config.yaml
image_size: 20
vocab_size: 65
width: 256
layers: 10
mlp_ratio: 4
inner_norm: false
init: "torch_default"
optimizer: "soap"
eps: 1e-08
precondition_frequency: 25
grad_clip: 1.0
epochs: 20.0
final_lr_fraction: 0.1
weight_decay: 0.2
Rows from block 2 of a small autoregressive pixel model, named by matrix and row number. Rows with one number belong to one neuron. Each number is 500 + 50 x the weight over its row's rms, rounded and kept within 0 to 999. All counts start at 0. Numbers have three digits each. After the name is the row's rms in percent of the matrix's.
After each neuron's rows are labels from the 100 images, of 14976, where the neuron reaches its highest value: "top examples" is what is common among them. Only what is clearly more common there than usual is listed. The data: stained colorectal tissue patches (NCT-CRC-HE-100K).
# fc1: MLP up (model.blocks.2.mlp.fc1.weight, 1024x256), inputs 0-127
# fc2: MLP down (model.blocks.2.mlp.fc2.weight, 256x1024, transposed), outputs 0-127

fc1.468 095:550530585505496473519562533579425457475438475477498496554446519555447528476483445509522553478425552479510479397431512534437566534460464492405600519530540483591488582511413457496483485488603610515513476410536540467468479418548517466520506570431480470578383515519496525346445588586593468527367512441517472508471502463549488464510548501401485485490462399447412450585440467537430575488523
fc2.468 130:505368542543583465542464451393606520459472410563555410578433529559449477432490521569490563499526517555517515393587523447539459558476594480564421593458455469538498492488536505537424438497423493449467423484537480465477555504499527542547489558547565455533517472490500570404446422499505547550537467474502526480547428458422567516533524581490586554542480512571509512539446492491463405496420
top examples: tissue: tumour epithelium

fc1.452 099:553491503474577561476549508617516515570544493383542525586575489492533556475442557493489495576452462579471473480386600501442450480421493492451531541504468502479518456542587472562466521531442500512485462515513527464473497550555467446482446490454525457481506465464568511469499535553603533516458482579515474521535502418459447548521455491577448563406532542523366385584552472475453511578495
fc2.452 111:459495482577546434421548603547501443510489498485486570472466477410527421529490447462479456405524532477449487507507459467528465579581499504536519426454544495460574550466473480480530498441530537523471542386534486454507491526508449498588517540548512553488579549599516460518409392422502371430468511464541488595514465542564433472443421531598504565462555452490519579524588423449537543474604
top examples: tissue: lymphocytes

fc1.459 088:542421618557462503469491625475484583500474536428476515453584491561531646444400534528457482598464464561510455536600555456475549494353592480554520547468503446404564487560582530469518595537431472531452573574498482569469443490512469486430544525471505562431517600446439480513529473447488574642505529494513515559558496503516553499520382427491542529577473476514390417547447558557585485570513
fc2.459 112:530488462431478487496584577491485512406513506521439485547501507505507432485497590505482504456593423536535441478563475359463473516537475557490477421511490473397609474518456462531531500403564493551478561492497521456456522487542476470565430561451511410572448406413483490479487516509521475443499530487534483532484564554502488487490544564444457419565479506472405361484535529620550480533549
top examples: tissue: adipose tissue

fc1.737 096:425471458533546459569516551523418379479531518495543550453420469487476481544539506529559485529456573501485556515597534492480512481473582389517502525483517510562422547543503424528504464560577484482455574547486488587513512412516513506583447439429624508533552477462499507401509496496541548502572619510632443474536510532497495571510490507470420531552492590468503467580471547553537480549561
fc2.737 105:544479448470507597457467541450572463557476577527482510444523566445408524516429467447482539474557488476435447515483503507538500462443309458552453501501574521559486552488492542478628554506562454460555476494562530421534556481469467557556533469513377515506483439503500479596553411542468522489508460496448636540424469505579541513465506514498629468464501524492395472560462494490487618465493
top examples: tissue: cancer-associated stroma

fc1.334 096:451605528433553472524512499531501498516523426550450463488520534436522470529515483547519365526464469463543461449484496373457503531525411546394558404429454473471423510533469512520510507521488519495508420522490535512615489440492485544522458476618562518494565550577492525565559527592500466626469557566513497527479450509348432522503464545515461497596565492451508581451487520472414492573463
fc2.334 121:620436528513561572521519462481509531542571570542511572468517499507493494405455468456471540548475440510506516565430467468477500486423544460618546433482545431509568536505462478473442572557497401492501462526500509415478546448497582516471543455474487426511430588562487503536498429587439574499512477465513532542511563616511523467470495506550472508428507490447510520479533471446463527451485
top examples: tissue: lymphocytes

fc1.389 103:585532438524465542486432479533489581528537559540607526460514465597568453522484510552438439444433485475454450514506387398555571443529513521428476522500528448512489562508415427493468589439448522522557583540485504516488431511402537490488500404429589505466481438498528431454510437527479540521418488495522603513471501480525553414550495608437488539495511510436618562462478438564447456464458
fc2.389 089:494491579469538564521563475463463459543436487509491449479507524458423506478523530516492483449556583472502537525522540580555472522554511450531512502535516577392500456484492515478517439451495597449535453468466426427498483459602490622455513504593506466528489430497402463476489478547457435477482530509520560389549487515534488475425525477511531528453464545493517447503560455485542636495570
top examples: tissue: debris; tissue: cancer-associated stroma

fc1.271 100:535427491581462521567553510500477498532509531584535519539552503535460502435446546521502574503525515581522466501556435519462506600461541571559406470497521494457513448419519541488519477501470508424535495549611542574486435445479537545537507416490486539457432558411468464450506509422468546506545517529512432508620571510560477546423496565464477490396454456541583537480478569475544553556568
fc2.271 112:353621490431464506552405539528477514534488506501489418477503542498434521524499536580495580487422500434458523497550599474411521436509549502446563489412451503511419477512508516481516510474527566463471468563491551576517545463465440487515499440451481542480461420452555574501544589632519371452521572420465505509399504576497561520483478568559482433609485584563439519509598484444447501395560
top examples: tissue: normal colon mucosa

fc1.164 110:481449542453547466493460532570470461482462502465505476457529497457436471498424552422486399510584476474522530487545395447526490496474516527502523542532473591470427504538525482497538562520560562481552449526518475507497422471538506482498478597540515434540499530390397615487452529510573548424457554454615562496507487551425483503506552519504530525483393535566464476493536372537489585466495
fc2.164 067:511603447524456529454546414436511524507537528489493542572503510482594515515504419631513545438487533544458403526424558532455537499469494514462511428505497403541508504458518540526558452519488460499459558503461533455482605510432469478545513456441472457477485468585622429540504485493506427506571434598433482503462394452546500563575475486509492491526547458423508520473457502499535489548516
top examples: tissue: mucus

fc1.159 106:571533518545515505482456520471447517514472503482528480571538526404530529454544473496493515369559518459517488481531444489535578492492442534471440445451509590626468476506440542533556599416555580570514534527499442434413469496528517616451506440487487484510446454427471396481450518410521504451437590453502384493505421429472552531531554532419468494571532499474559472525475486582567500508532
fc2.159 076:450469466531411438547521528527536449488497519517483467430442498569487497535521583562482481589449539571460558580507474472494405471538551475530547586549512412400576570550514420441525452554451397488482461442579470509585584555488555374477446605459537521495468527516472555559552526540473447506529470557412641554518475541498431518518493449582488547450448491542420477469525511487451515436452
top examples: tissue: cancer-associated stroma; tissue: debris

fc1.494 100:534545636421470451422479495551480383509529492402488430538550547470479457455518582465547529473609541472526571597566461520533475563414451412562475554515425429485469537425481526591498480524533504458433579474546490496572580392500471508493552450561533531451509573513549500420478454505543471428540396535497516525560436527512524535476463526453488489453594437459483469515554575445502412500563
fc2.494 056:528456420560546535527549507445497570493482511569509527439441441496516485495487407587494427516385455478451530391428475519470504465630552594446500458473560499524555433579493559494559503435500504559594476461471523457422445608490583489520513530455461535524536439543431557603525618529468619589438590430517490443433569507464455489543514497529418513537447532551526480489479453523487540542424
top examples: tissue: smooth muscle

fc1.678 109:510478465491513479498519515427496460579515552489566549505558498466476473512474591521533575438485504553507500587580493511512525456429552481487562499520552541522527510493472547628574444516568538501482573497462583502539410438509501473412634495467566359459465532574523451475450492465517509453579540466562481486532425538518451494514382460531546543496548496509483434423509406461432547426559
fc2.678 109:472476472495422479512423565540465483496432421423520531475464466486573458490517437505456432538521537412546459450519545480508514524557524547452514463525540575474406507537509555504609550460418463420490492493525501512538470494440523467629492534541424498428477430463529570528618467620518541513475529530417527479536415414471571567489548465501453552485476542498522528592472437499623486494478
top examples: tissue: normal colon mucosa

fc1.604 095:505466389486481508477598524516471549412546466510571450488474500571526505483522589510450471611440496503539513533554576509584538437605463479578455506532551467563573636483448544454466464527477496425470415418503465415513493552565484452453477451477478437513516501538596579525473502465511485538458550489463525516504527565542452436518455486607502545491465509527505432482523370409524493489465
fc2.604 071:503484533524555512519525529477525451531462588517479557497514493476450494515524466476549524416528584494482480474435506573474415585466538537419565477390470468440387460543525444521530521454495502590541515529488541582496481435480497506527562535521495560498615499495404446432541541501463500445587439506587536496557494463457594484462568569431484484523508512481484550529505568536455490582569
top examples: tissue: mucus

fc1.401 079:416465475508517591548531528476480540439539426490550467471517391489555512505445581529549519515519554461529501550429505406516562481535494516405495483473463485585594518497342453458520448550527457518554446559548467496511473488560538495609530435531548532468477544494460482523570491597518520510491600545528565434475496500532490429483477489472444450612568519436505451453511529429538566401501
fc2.401 104:603457517521497554467411438482482492490487483571515487485556468494493439524544384483522476517494457534493511512535495556462555503561405444510545499520496562530493481477582560520500635412592486499460542519477528435540447439469459541373499539379546485577451635519495552581436513415468492444472496565449343435498412474444447462491463545527464483485424474548494495517532487516519537571478
top examples: tissue: smooth muscle; tissue: debris

fc1.405 110:459474493465471497485511606540513467412494511432576542493600509553575407507468422398585489482544442524475466521459528468417424518550503650509488503583434552428507519509527491586483534583464465548545508524467508456463524510466426390523544400500457475444490485589512498531490546567504600558508545538511547439540582554501502524553395505456556563566542439511549482489529531559458524433520
fc2.405 108:439522548524457509448572462515542507452488484400447398476487463611452489511438398446586451464477462526551457561432536519424514473519533543555521558509449535490514594554504449532492527486543488469504543465504535435506524573413487452532464409413487466518524424519520556612417525528460567514449544508469439526457492500573460470454500450540480528534505536496521461465506513572493459475477
top examples: tissue: smooth muscle

fc1.254 086:543537418513520549459519438507547469505458509498524510467557554581556474510462540395415482499505562593490537435470436461531462491503475546541533488522528480545515503539463431627508514502432514570480470514526414495520532530477547474486530468460479511505532560461477505469531593477497447457560362492504414488496534511461489565498470431500484511498438589508537515477473589588539593535509
fc2.254 124:472498502458495515522408488413410552540551556615530418504564497473483429538497394513507548490539455398461540494548577459535548543514458474477536517468584425356559420503548522494396525430480495483551497546420571457470425474458473485538509548490514480520540447447571483459507402488492585569496505503515468504488436450529495482392500540485420606555562453529544418548467468518477426512534
top examples: tissue: lymphocytes

fc1.299 098:520472413503520471469557509482455603497454494499541517485465503582524538509558532511506500563390463456528503495482540404498452415505529479510557517534516465485492464614516497515457507565506425488519508535455468533491437451495369486570508420453535521464623460571535517445472477528540477588554625452556603494588483517574480492497484485479495532510546442469462535557399500571552448594531
fc2.299 094:373548551522491464604521441398525512552549428525417482447437556485459546502442467487484462431525545551450511582565535547473565425475503534472437558550514442457484462490468469497520526467438511541496475485578492455511540551465522443465474479508407502486556496493501496607449524457446439522491504586469461471462550466499473534452439449524420443494445457523536540419558404549572513433519
top examples: tissue: debris

fc1.463 099:534507485510493516541440548526484512526451474483585599475458502493400455505606574419477506509500593557524388572425513580449560539494568549462561590438472531519536363412509532564523419483616510486484511445441494477412423482438540533553506530460501454486567591372452508448503553499563528409564555451449434516513526425471546447517469473525553486574416504564458563512536607478496459368463
fc2.463 117:542508522426506526500573486481506478424569614573514518519451460469518409499486389550546609500562552519423490507479462514448467406426510486521385493546450424523462534496432474514451558479477475555441523528521508501480616536490467481405569470469470554474563436544519469559401438573485560536462528527507519450513478522505518581464518513548530561504446527493566497464369483505564557527538
top examples: tissue: smooth muscle

fc1.492 100:512503507554445411473486530444491523570496493516467490459517445604522442476469457561579506565397467537442502513461547527540636540576440423524456558427471516492529539618524521531475462534500619566573527511511520479547515348492519497414455506434590461467472576459486560471422521507496517505487414474545476459464509518617418416439507505423567469605541524574501515553510556588498457592537
fc2.492 108:503453365441467475516535465482580500590533539484466552552500459419413493563496587417424507437570569357548516477539431448553487502477526568509498523482537484445599581448486526494473529506414534474476398579491418515542482513417549421534428464564468548467602457505572479478534553525489518600377549507468476590468494580552462511528552458594447522454490550416519527486552400496548479529448
top examples: tissue: cancer-associated stroma

fc1.732 098:515492458480534519505505473493502480508579488408525477540543509592662538429538612482497550573499434480532482491524483461439511561498483510532464511492562529519495547603555450413474547555491475488571518512496465495485537565473457394488515558464505664529584499555536474524494469508530588468515490464434461555576511417506467497506421436455542604455521533499534444502523484547538473542451
fc2.732 121:443473415496420481460493489593516473503395494476480497604476469502494426449497602401549507473492508473550507550542484521469531474493596543606465444472493544495491501506435457473519489495540449533592529513504454518572542555544480533456528544542506521552470501671505579441454482435529478484488531367465460520378471593436464394430518501438512498521516428492479447461557478471559506514504
top examples: tissue: adipose tissue

fc1.733 101:485524488509469450516519557539481498491539507549556411585530523513529455587454506486556525473479567509602472573612575494482518492573515517461511456451484574492532426456479549485463454450493509482478631577414536556537446490527565619480550491502495577491475566422554524458520517544530429534607457481468535537522511470501510424503458438481507498478513426463462564506458561537483591430524
fc2.733 110:579453476441517493402519557439472548427507483459497635487427459558539467463437520626442449560528403482479487503553482516501469551505526510421410474459492452546481515489536513500493566520503477456520543507536480440570554508471434472581473496482520514470525452540528514506519443528600370519509518556466535527434493496508553609519573496512429476481476554535513496541528452462604474494512
top examples: tissue: normal colon mucosa

fc1.333 104:463523563468614515451390408557536566566478515475536486500402523380547589428477528466534520513471500493478508491389453512472530467447481505490542491517529557456484424471407461543585439457596566523513479577472404462480512503488557485512462525424544439530467557461470426578472483549519382545492500419489507454446423480459479505547561470425530508503580410480466553451475528458511618493511
fc2.333 057:516513484548441491558579578515538465528585494548492528525583469553504422578535445494457502504499508439564513475549526454533495491539538494477464548430499493496510607520628480443443589556490514470527569447530632534500525589592436544541518531593501484437442441530546562502557472518529604432505549566503486581566544483547523544509398540556448485517465602513538476555559443604505464441518
top examples: tissue: smooth muscle

fc1.148 091:530475498450544498522553504465424526562513530445421522476573397500530471549486565524507458515493360494505520504496445530501502502480404538467467526517463582555495473563540380451447446500406501501532459541548437508471472555489440566493541421516484436526511518469568473519430480431487549515525459515483539486512469441522395654512477501503457507577463602444496442505414489415469564462482
fc2.148 115:502533450415552495553424553459519466487507508540438422479469569446462565493426485480488616459466482529462423505446503547522530564549538457543494541509530546434490597576511476457489461395485505532464554566490522425556496465433547465519604522501492447482551560552520469535544546549456465444456508416535514490536521570507527417488465513555497479441555420539503499493464373580480501492454
top examples: tissue: lymphocytes

fc1.544 092:543597567428438503465579436430448557510597514510453481492536501459518524482503594489563464443492566494535491544387523455490509390600488521428573501502427493568563565479447412406514508524437427471478510483479493482449513512518473471568486545519542473471554552507404427475496504476532583507433499493516626552519506470532537476528508474366443488535456547441533524493475587383456488461399
fc2.544 115:572497516449559507454439483512435577492387396494576454569539525517449444583502444406467426389517439476520539536534501513487560541472582445548562408519571632542427505475549555574549542380539540514557467486485438499568422487458477517426498496510564487583501557540530528544480467459418377550487521424439451501467512481439407547455441487509479446545478451524490410406502512570539544519479
top examples: tissue: debris

fc1.630 094:546495440564521426457427527546473484521469472482512448481552488474438458522527603532452502605567427572539521478395389389488495544438504436467488556508494548521416524501482398465511533575504581583504445512543489436495460486482505547421430567467542453567491565503400511468501537421494461399424451481535458467473489481470611532505470443467448451417470493492488569452520532534444517398639
fc2.630 097:530460488428516538452546380489476517448517421470516637560542491573532464553455416468437447479488646388531520456565532505521526488538434592529450450567469377446524478447541435427568430494497500453437514473547514601519539520495570472541530575461465468501481423455495515528561379508537486469449532566481523485494482528534411563434528607474532385572485487441475525562540516514451451580488
top examples: tissue: mucus

fc1.258 100:480523537520460507467501553580517522498591568491595467601651485458602457462517483471633599541458528538575619522617534515519520406513489521481476418543569524516524506484507526449505493559419554503532523544468507502516445499473489557472420516412461532491560479475550562512556505531510515501598489616554450472533540482511544506430450462570517510535565423543462432429511533467423554500531
fc2.258 119:474502524531483494520422525568558436474573436389453543536408457399462506504434519510476519526531550399430495509479505466544476581541550469462480449448395471578484490556525535568392467561461429485444513469644504505543514453501576471531354506496544414465531461520527537559536507440536482493507566537462523500542490464512513609439566478573478483439576523431475452529468540511565550476470
top examples: tissue: normal colon mucosa

fc1.86 105:470504525524348424452503550555447425540445620584530475550550483531557549521455554519529601467569557479523560547440475480533559508473545514524548529500538582529513517390449503469490482479509530545574512450452539539490366469513440472517512618491502594489414469466631485524424518495489471504512505465485494406504511472559474462533534366556545487585486447571463516511482477547407460450550
fc2.86 119:593483510423559513547492542534551396505531512492494536625524450523478467518546435504377432540565478494579501508591464516488538535417485564473550428503449498502430411575533460516490469525416482463475427500551575535555481507551539464512532502454544394485515549421583496539474458559419499491484489408486462482476534585472577509488494572501431498516496402502426508496482529530471501504450
top examples: tissue: normal colon mucosa

fc1.339 094:512440514559535467597446487571462484473467605509508588490520517494457515572543465489518542551498592465544560434476454542478553489571550557494538497504527525517552509515505462474528564599550586603543557484421537447538521384556466537499528517504377479535485527499508551487566486497440555579549563489590471555496498510486388555516515520565569502514473499510504541550388546556466538482518
fc2.339 119:517491521521448460517478480521614532520534499462437468455499609546553476485477624443460496494404447523398488643478563519482522412440513484617538562558465524519513568469458462492483484401462528533459470545579486509508431514470488428493473503480541480403385532532534441452387496580476546434523495444429536646496560535478479512520476479600460451500509430445560526543575506510460576416516
top examples: tissue: lymphocytes

fc1.416 098:576483532544488542588461540519490399523485556434480513529487550496523558619500591495521483570539480606505459509559571430583548441439465550484537390580547464459456555521542528506585544541539573490444431452512457499565429471498464528467470446495489481472506446490369522450412522546526540492485494585556427531522499565423477501537497466467557516594510494489549482443463531526505536501530
fc2.416 121:504505536569478437541573606517459603441596602461467482501536566541466508503483555540534467398436469485485495494516426475529504484538431516525466563487509454507526437433576509496421471471542413453483494608582505433520566488574443494566597511430531457505521482362423484557393543603568431474534515492466442542471527500520499511548437523519574579491536478489451575462516520535497494404495
top examples: tissue: lymphocytes

fc1.682 100:558548509455512464445434526475470419512507524624502456466481589485495438562477569484495603554424512515516542542518434434524584568483485530585471437483532531524545550436561436538505603542570524526608505501530488513512484436505472493493570495459560489523513476525558450507482503483585550528440417483471556454519549466509391530611488452492529448461513553593565547417514482579526492589486
fc2.682 121:533465522520454539447527459621490453452547524514599395530447518514404541556519566497507536490576574470517454436528440615504512484532545504461415499486504552469552534533603509482536558450472484513496589436469480522544545517478510445513401529385455595455420487494481513542512459557505475493482530460557503493503499529395462513417514459539454524517461471489415526545596531573552475463468
top examples: tissue: tumour epithelium; tissue: normal colon mucosa

fc1.539 098:533510415509609495477493421512471540467471543445555476526484541581545576473467559498477496485500441522441533501379584576475495564479609531537559614681468506521574514544572454551530589497460527575455529519557512436563513601430411463543561534434501504465499517551453600454526527513462494544510438439447505562525577498514461522548594499548557556584391558508483448483488575532452510651475
fc2.539 118:514546561500489521536465501435487389546625541569511490472515536482512414547535500537519512382534492513489490523501476435529519554493442491446465462506411478424531449565458544444505473403563558521392457427445481418464496504401514472569420519517467565604538451472485454433464424544524529494535460495549378511478458497530471453407537513489516530498534399595494416484420475480553515453527
top examples: tissue: smooth muscle

fc1.69 097:516454547454413519500619622460446486454550516473527584453587484570433492604514476514501416473538462513468428442447490465529588481542456471482487528491551550450568471443580428451515505461622485513451450516448472479473586458483489549579479550513509502563502576583471474534591542488461450504510587474529446464490550561480464516507498562571616564583579524555613525450491556467522399446551
fc2.69 096:429540523577529519463487482558507538509542402505487496556527437435560535511488439543491529501393488460446591494528493502538445405477471463437405611574465454570445594505479436495473481580445558576544438571492557451605498521522519525418490478525502498540541443450558519548501610488510508458533511525479601555532371486477516462475496436426532559445441428462376376537524422570502542560459
top examples: tissue: adipose tissue

fc1.577 096:487510495476612570450469516559525516495479564446487403400589462558551555395498470436564532550549503551523477544428540530540524431563482577456528527562525425531511474533526505465553485447475433459462461496578584476495507561552408450570528518528526518454474584534504561487573531510394567537491474533490495553574598485447506523452488452557568497441523575476484394495473535499491481624493
fc2.577 113:570503447507440594411492528552602491486530529565549567575437561413536405577483528560470523449513529536433490431464456356509483606551518547492586517523534481504511490485514471439513517532523490496422551507564524492533554505496513533584456504398517511597474463538442478454559481505551425496527502500551407507460498568420533517529456576563530514479495438495530520504537466499550601471585
top examples: tissue: cancer-associated stroma

fc1.107 103:534557438488591480569528508505493504542495421526512499547535382502428470505556515452499476463601507599478452456478498531493509512500533466510458524537511537496502528531526568569475571518495568529538542527450475458404473426612487451497463509532534508546575485391521448467534526438534528431589514526531495431487518376458485492609393431579501521453465491561584465508521519506537478636463
fc2.107 107:595516595579499444468593454404550473392563479433514489490455457497509491507471469559475556565467588442439538494513528533517501517516422439424365573465538555474566500566411467543595441448500473557495470428396522363506571623428511524571526457463488537499457468499463541497424503607592489499431524411580573534461453448458527448437572493498604488421513471498522475461411482517506499507438
top examples: tissue: smooth muscle; tissue: cancer-associated stroma

fc1.35 106:464551512446502555560469463501440555557464487557438497485569509456557517557507415485394447517551476530526514529456427512485553516482517497463520508559525594513482407522524483458494563532555526593602569499570545473495519532526455523410497484478524433439375489536483471554538636491495509504518486518507469502502484494518454567490553411450594483473523451481590593465449514503497523467611
fc2.35 065:576517526518495436442560550511634530497562475522527497566453483536486472468505583562646466492464564465488556453526497440482420475523487490525478534489430453432529600518453545569565497510457483386437481502478498522508460515525531499562471541489498529547635490436536572439509445528512516458507566491519528510479535506464555521563484534560464507493548493513408383526566514556574484519457
top examples: tissue: lymphocytes

fc1.338 098:498531592425461502462481556452464522552452575509545459490426448431492417479426543597490446519612409541531501578526556552505425527436540561549437493546483514474484509606516571486436481470466449442543543462477474458558440461571537431502590458400546565553544520521517569491395556462568475520514499462446449515421506489484612539503436446441386490552377513457472515550544582490448478502452
fc2.338 117:508476536451484529423544580457429550466495579507509515539437525511558506512477516498541460516475519591511555411537548476505482521449433454449492405560479568434477545440577520485473511558505505579571535441581508396567604555513439492452504542529457348536481432417470544534453463496455449496569565552564552469384597636522507509482515488461480530579462490557420546462603545485563578530527
top examples: tissue: smooth muscle

fc1.705 096:450495451557432477466481563413537514484513511565508496466530452501478505519565552527506579514492529541515501442557487505502443535632504493527511415556490571485547587441563525599588617536457500509551534599539513436555453534475504534431518563482454514528468492489588495501508571482580506405436457524498543575522550548478563436443476499516561556504467468601536435470536527483350453503627
fc2.705 110:573454476457595531516465539515469617521444409471470490564485506563517504423540480510527586445476449439430505540411460436471518515502395573497395517420523434518570441586440471331491410519481539501521452517523489563455518449483594409523429473492582525467456487502447635495526514465515468575529487546489497493571503463474508512441530479560478467547479480476483509508463516496580520542464
top examples: tissue: normal colon mucosa

fc1.613 116:503555485536540506473577461530480553451548504604525538484507466398496451512474489462497466512488551448499475521438621566425584467531474524552488422464567549552557547572550498503488542638502491573524487403432441447579535399547492522500470481545532569513558454393514549483420498495488509512390452455461451462529475543491466460484464478461561403508548502513496449532454500573502434517497
fc2.613 106:442402438535548592494518491539456520513465519503532474501509484597452412516558495496506411479384495528430485476470635514469587500531504446427414597503472567498513430566540599491480506417499521532477453546559397436488514374463527544490512471466499603506518444454533463468487444472541577481573524337432545418535502493553506543499512533478441501517555545509465464484431502556487527448541
top examples: tissue: cancer-associated stroma

fc1.644 094:542556452472480461530445489535486543534546574512578600547552510538540516488450512551521423453527504523533548531477450515500535415592449507500527527530517608494467435540516505470444418454502515432439418526454491514417565480587372580497534602403485432493593535494583475557530565437524489542483508487495584580470490576544491505512475451486483536457516520467440475568475448552523396560508
fc2.644 094:440590495506499590464505405460586521502520516555470381437469540499537480541471481513473423437506479515466622463517558391447480527524557582571494447438506443561533496499551443559553542551530487423527554505547481429582512469456593592507433537553523593502469573491471508440568562508543490444496571470485436548430465473543515502578522491447498490559553495607517575474408512368494535538501
top examples: tissue: normal colon mucosa; tissue: tumour epithelium

fc1.395 107:449498457392549478463577483552501557503456532512493435413529516480563477543510495470522548489528461426421546538542548512542456404477496515445492409458518434482504462557523484483521534492407496494486510565478598418538401533538442579492453520527574566497471477421528548535445480514535571466431541509503557438507435498500541578513552556444517614453525592506500458465489480538570459480484
fc2.395 063:503514549595412460526387532394547517548499473468444527556457489462484539527479513478508522483468540551539465577456415471474491545511485537504510588533470567511508523516471514492514481506595544574600472394501443570483634484432609450481553500523428476540487537525423480489548555473545463480591514448497432558476567526520462456486493418621515432546511446476472530512532430461449521545495
top examples: tissue: smooth muscle

fc1.172 106:511546495530549518456435494568484519524612577522508432504485607518571587485523451530506581546501501505596533437499582594540608448410496440556420445465500546564534556500559511427546564568464537510472511458487484532451550538535461530487467484610430584575584460535515611495534553488555555539616560526465450606495497479524534553604445408572490534509577510493526400465518518609520565494505
fc2.172 129:498558428557495434540451498502477470465483475453512506483436536432668492505508509514537429487539514537585457505460530494485544516470564580505435544475453597478558425444469463503538487431524514469540510481482501547524587456513371520493497437544546578543546567511518486513479525444567458539459493470456461591507528616474470459492444595539563477529526489420510488420491521486574530452432
top examples: tissue: adipose tissue

fc1.24 104:517546431569533485447479463557475479517464489488492459561495531464502519528558569561416468542656520511463476449531510426546476409538433509474495463503511543496494529574601482450453537519512534488494491522509549603530389521500502474537488442487430475444531560521517414564441496566525621534531510455563452559550533448548458466528476564579560588477542428504466454450441503483570427472588
fc2.24 110:525473533475479434557441486529543487560431559449516468496522520430501624474551440559437495567578568411491486567453502485541443433475388513530501523500547516425526517562501538460414502514549535467584529466468543498571532552526452471551420553462426480465529554480593516593475509598455456469531485454539412515553495461565530463547515583542567574492543481501494530524468496402535502454466
top examples: tissue: lymphocytes

fc1.549 097:507427482434436532567536526510460429437503497522550523393581526434531529506550531441509590591568551558513567585392535516484514527518624534450380528469567515471554579364436454453463514409406462488511482545551543411571479494537585477515477495493473485579452525471533526473481475508501551533607449500577437514550471489561511548499584513410493499507518541541557528521556532524484539508494
fc2.549 110:411454456512589453437538481502473457449452516533522532516509565485420474532486521496561459401460520487503504494476481430490517547549556458544521454511574495415438494444506559527534553423537601419519435512608425490518541535570518497438456493459540531514523500414558476527505586487373505614573514469494473449483603603504494563389407576538539548459506479413455457444569563563495565506478
top examples: tissue: smooth muscle

fc1.513 098:443402446530504529523520567472431561462480559469413431512521530528457545541413477475503509494445366545523470456461468543485518515510430528427552430546523456483568479535559488439540513526538564438525436626440467500532496519609448447465445574493532470475498489501496526373491543481480449550488511431650461503460531560515456443459479401514507611514627554489523493531469524553523507445560
fc2.513 059:534630564515495507485547480547538474564542505529584537540457480466577500438571455518505487543530622391448516513511527512523507480488532492571414567483511544511488537495490509577488485478444434469507531408569572554543535509390531583528565449475511522578514563562501478632469450518516515463535451632426522488534467459513524527564533557568514402533434438514459527399564467489492528508451
top examples: tissue: normal colon mucosa

fc1.379 098:462505511383579521456573518574458514433501475472522499507433531506490460443547529468522487529490523582492459494500485555454562452551478484502545515496564577410557513554515505428567503484492454454568405488489521539481466529430542535460559485580561480494595536494466528416476503458469591506516580426517486571566557457462476509569461492463536471450563463533508428449423476506476432461459
fc2.379 104:472498500547460474578594512516528508461546476397474571386471567555473442551559460493374510509366467512507543547441583560490553510418569497498477598592519553543482446522471509494500449502364453514583440498511508527510503570533468433554434530508588494464511484551457494481485559514378503418473575471531514525383524476484511503452518485449497489432444455551483502551507509553471594475481
top examples: tissue: lymphocytes

fc1.511 099:595517547549587382580448615501556535457598519463382457619511465397513592506515451589495518475455526477636482486452586435511417531520448493415517443512496548555468544494514448466611546499453509590608517528416503465487545463535440546456435598628558568534527546483520565479477457456489512567473484587563537501510485469573500562523389462539421455545507535476558556568453569370544469464534
fc2.511 116:458505582508462645564578458509569497415417500467462537424507395479537577456463436577496436473431490475564566429531476434497461520546584446520500462523481539526513528554502523486488514434544392442503558479454505397486447447512493516562468514521429442520584517592461497539486517447367472476496538497440426508474567502513447522478492342552573465463534537422530428520451448571484578436444
top examples: tissue: adipose tissue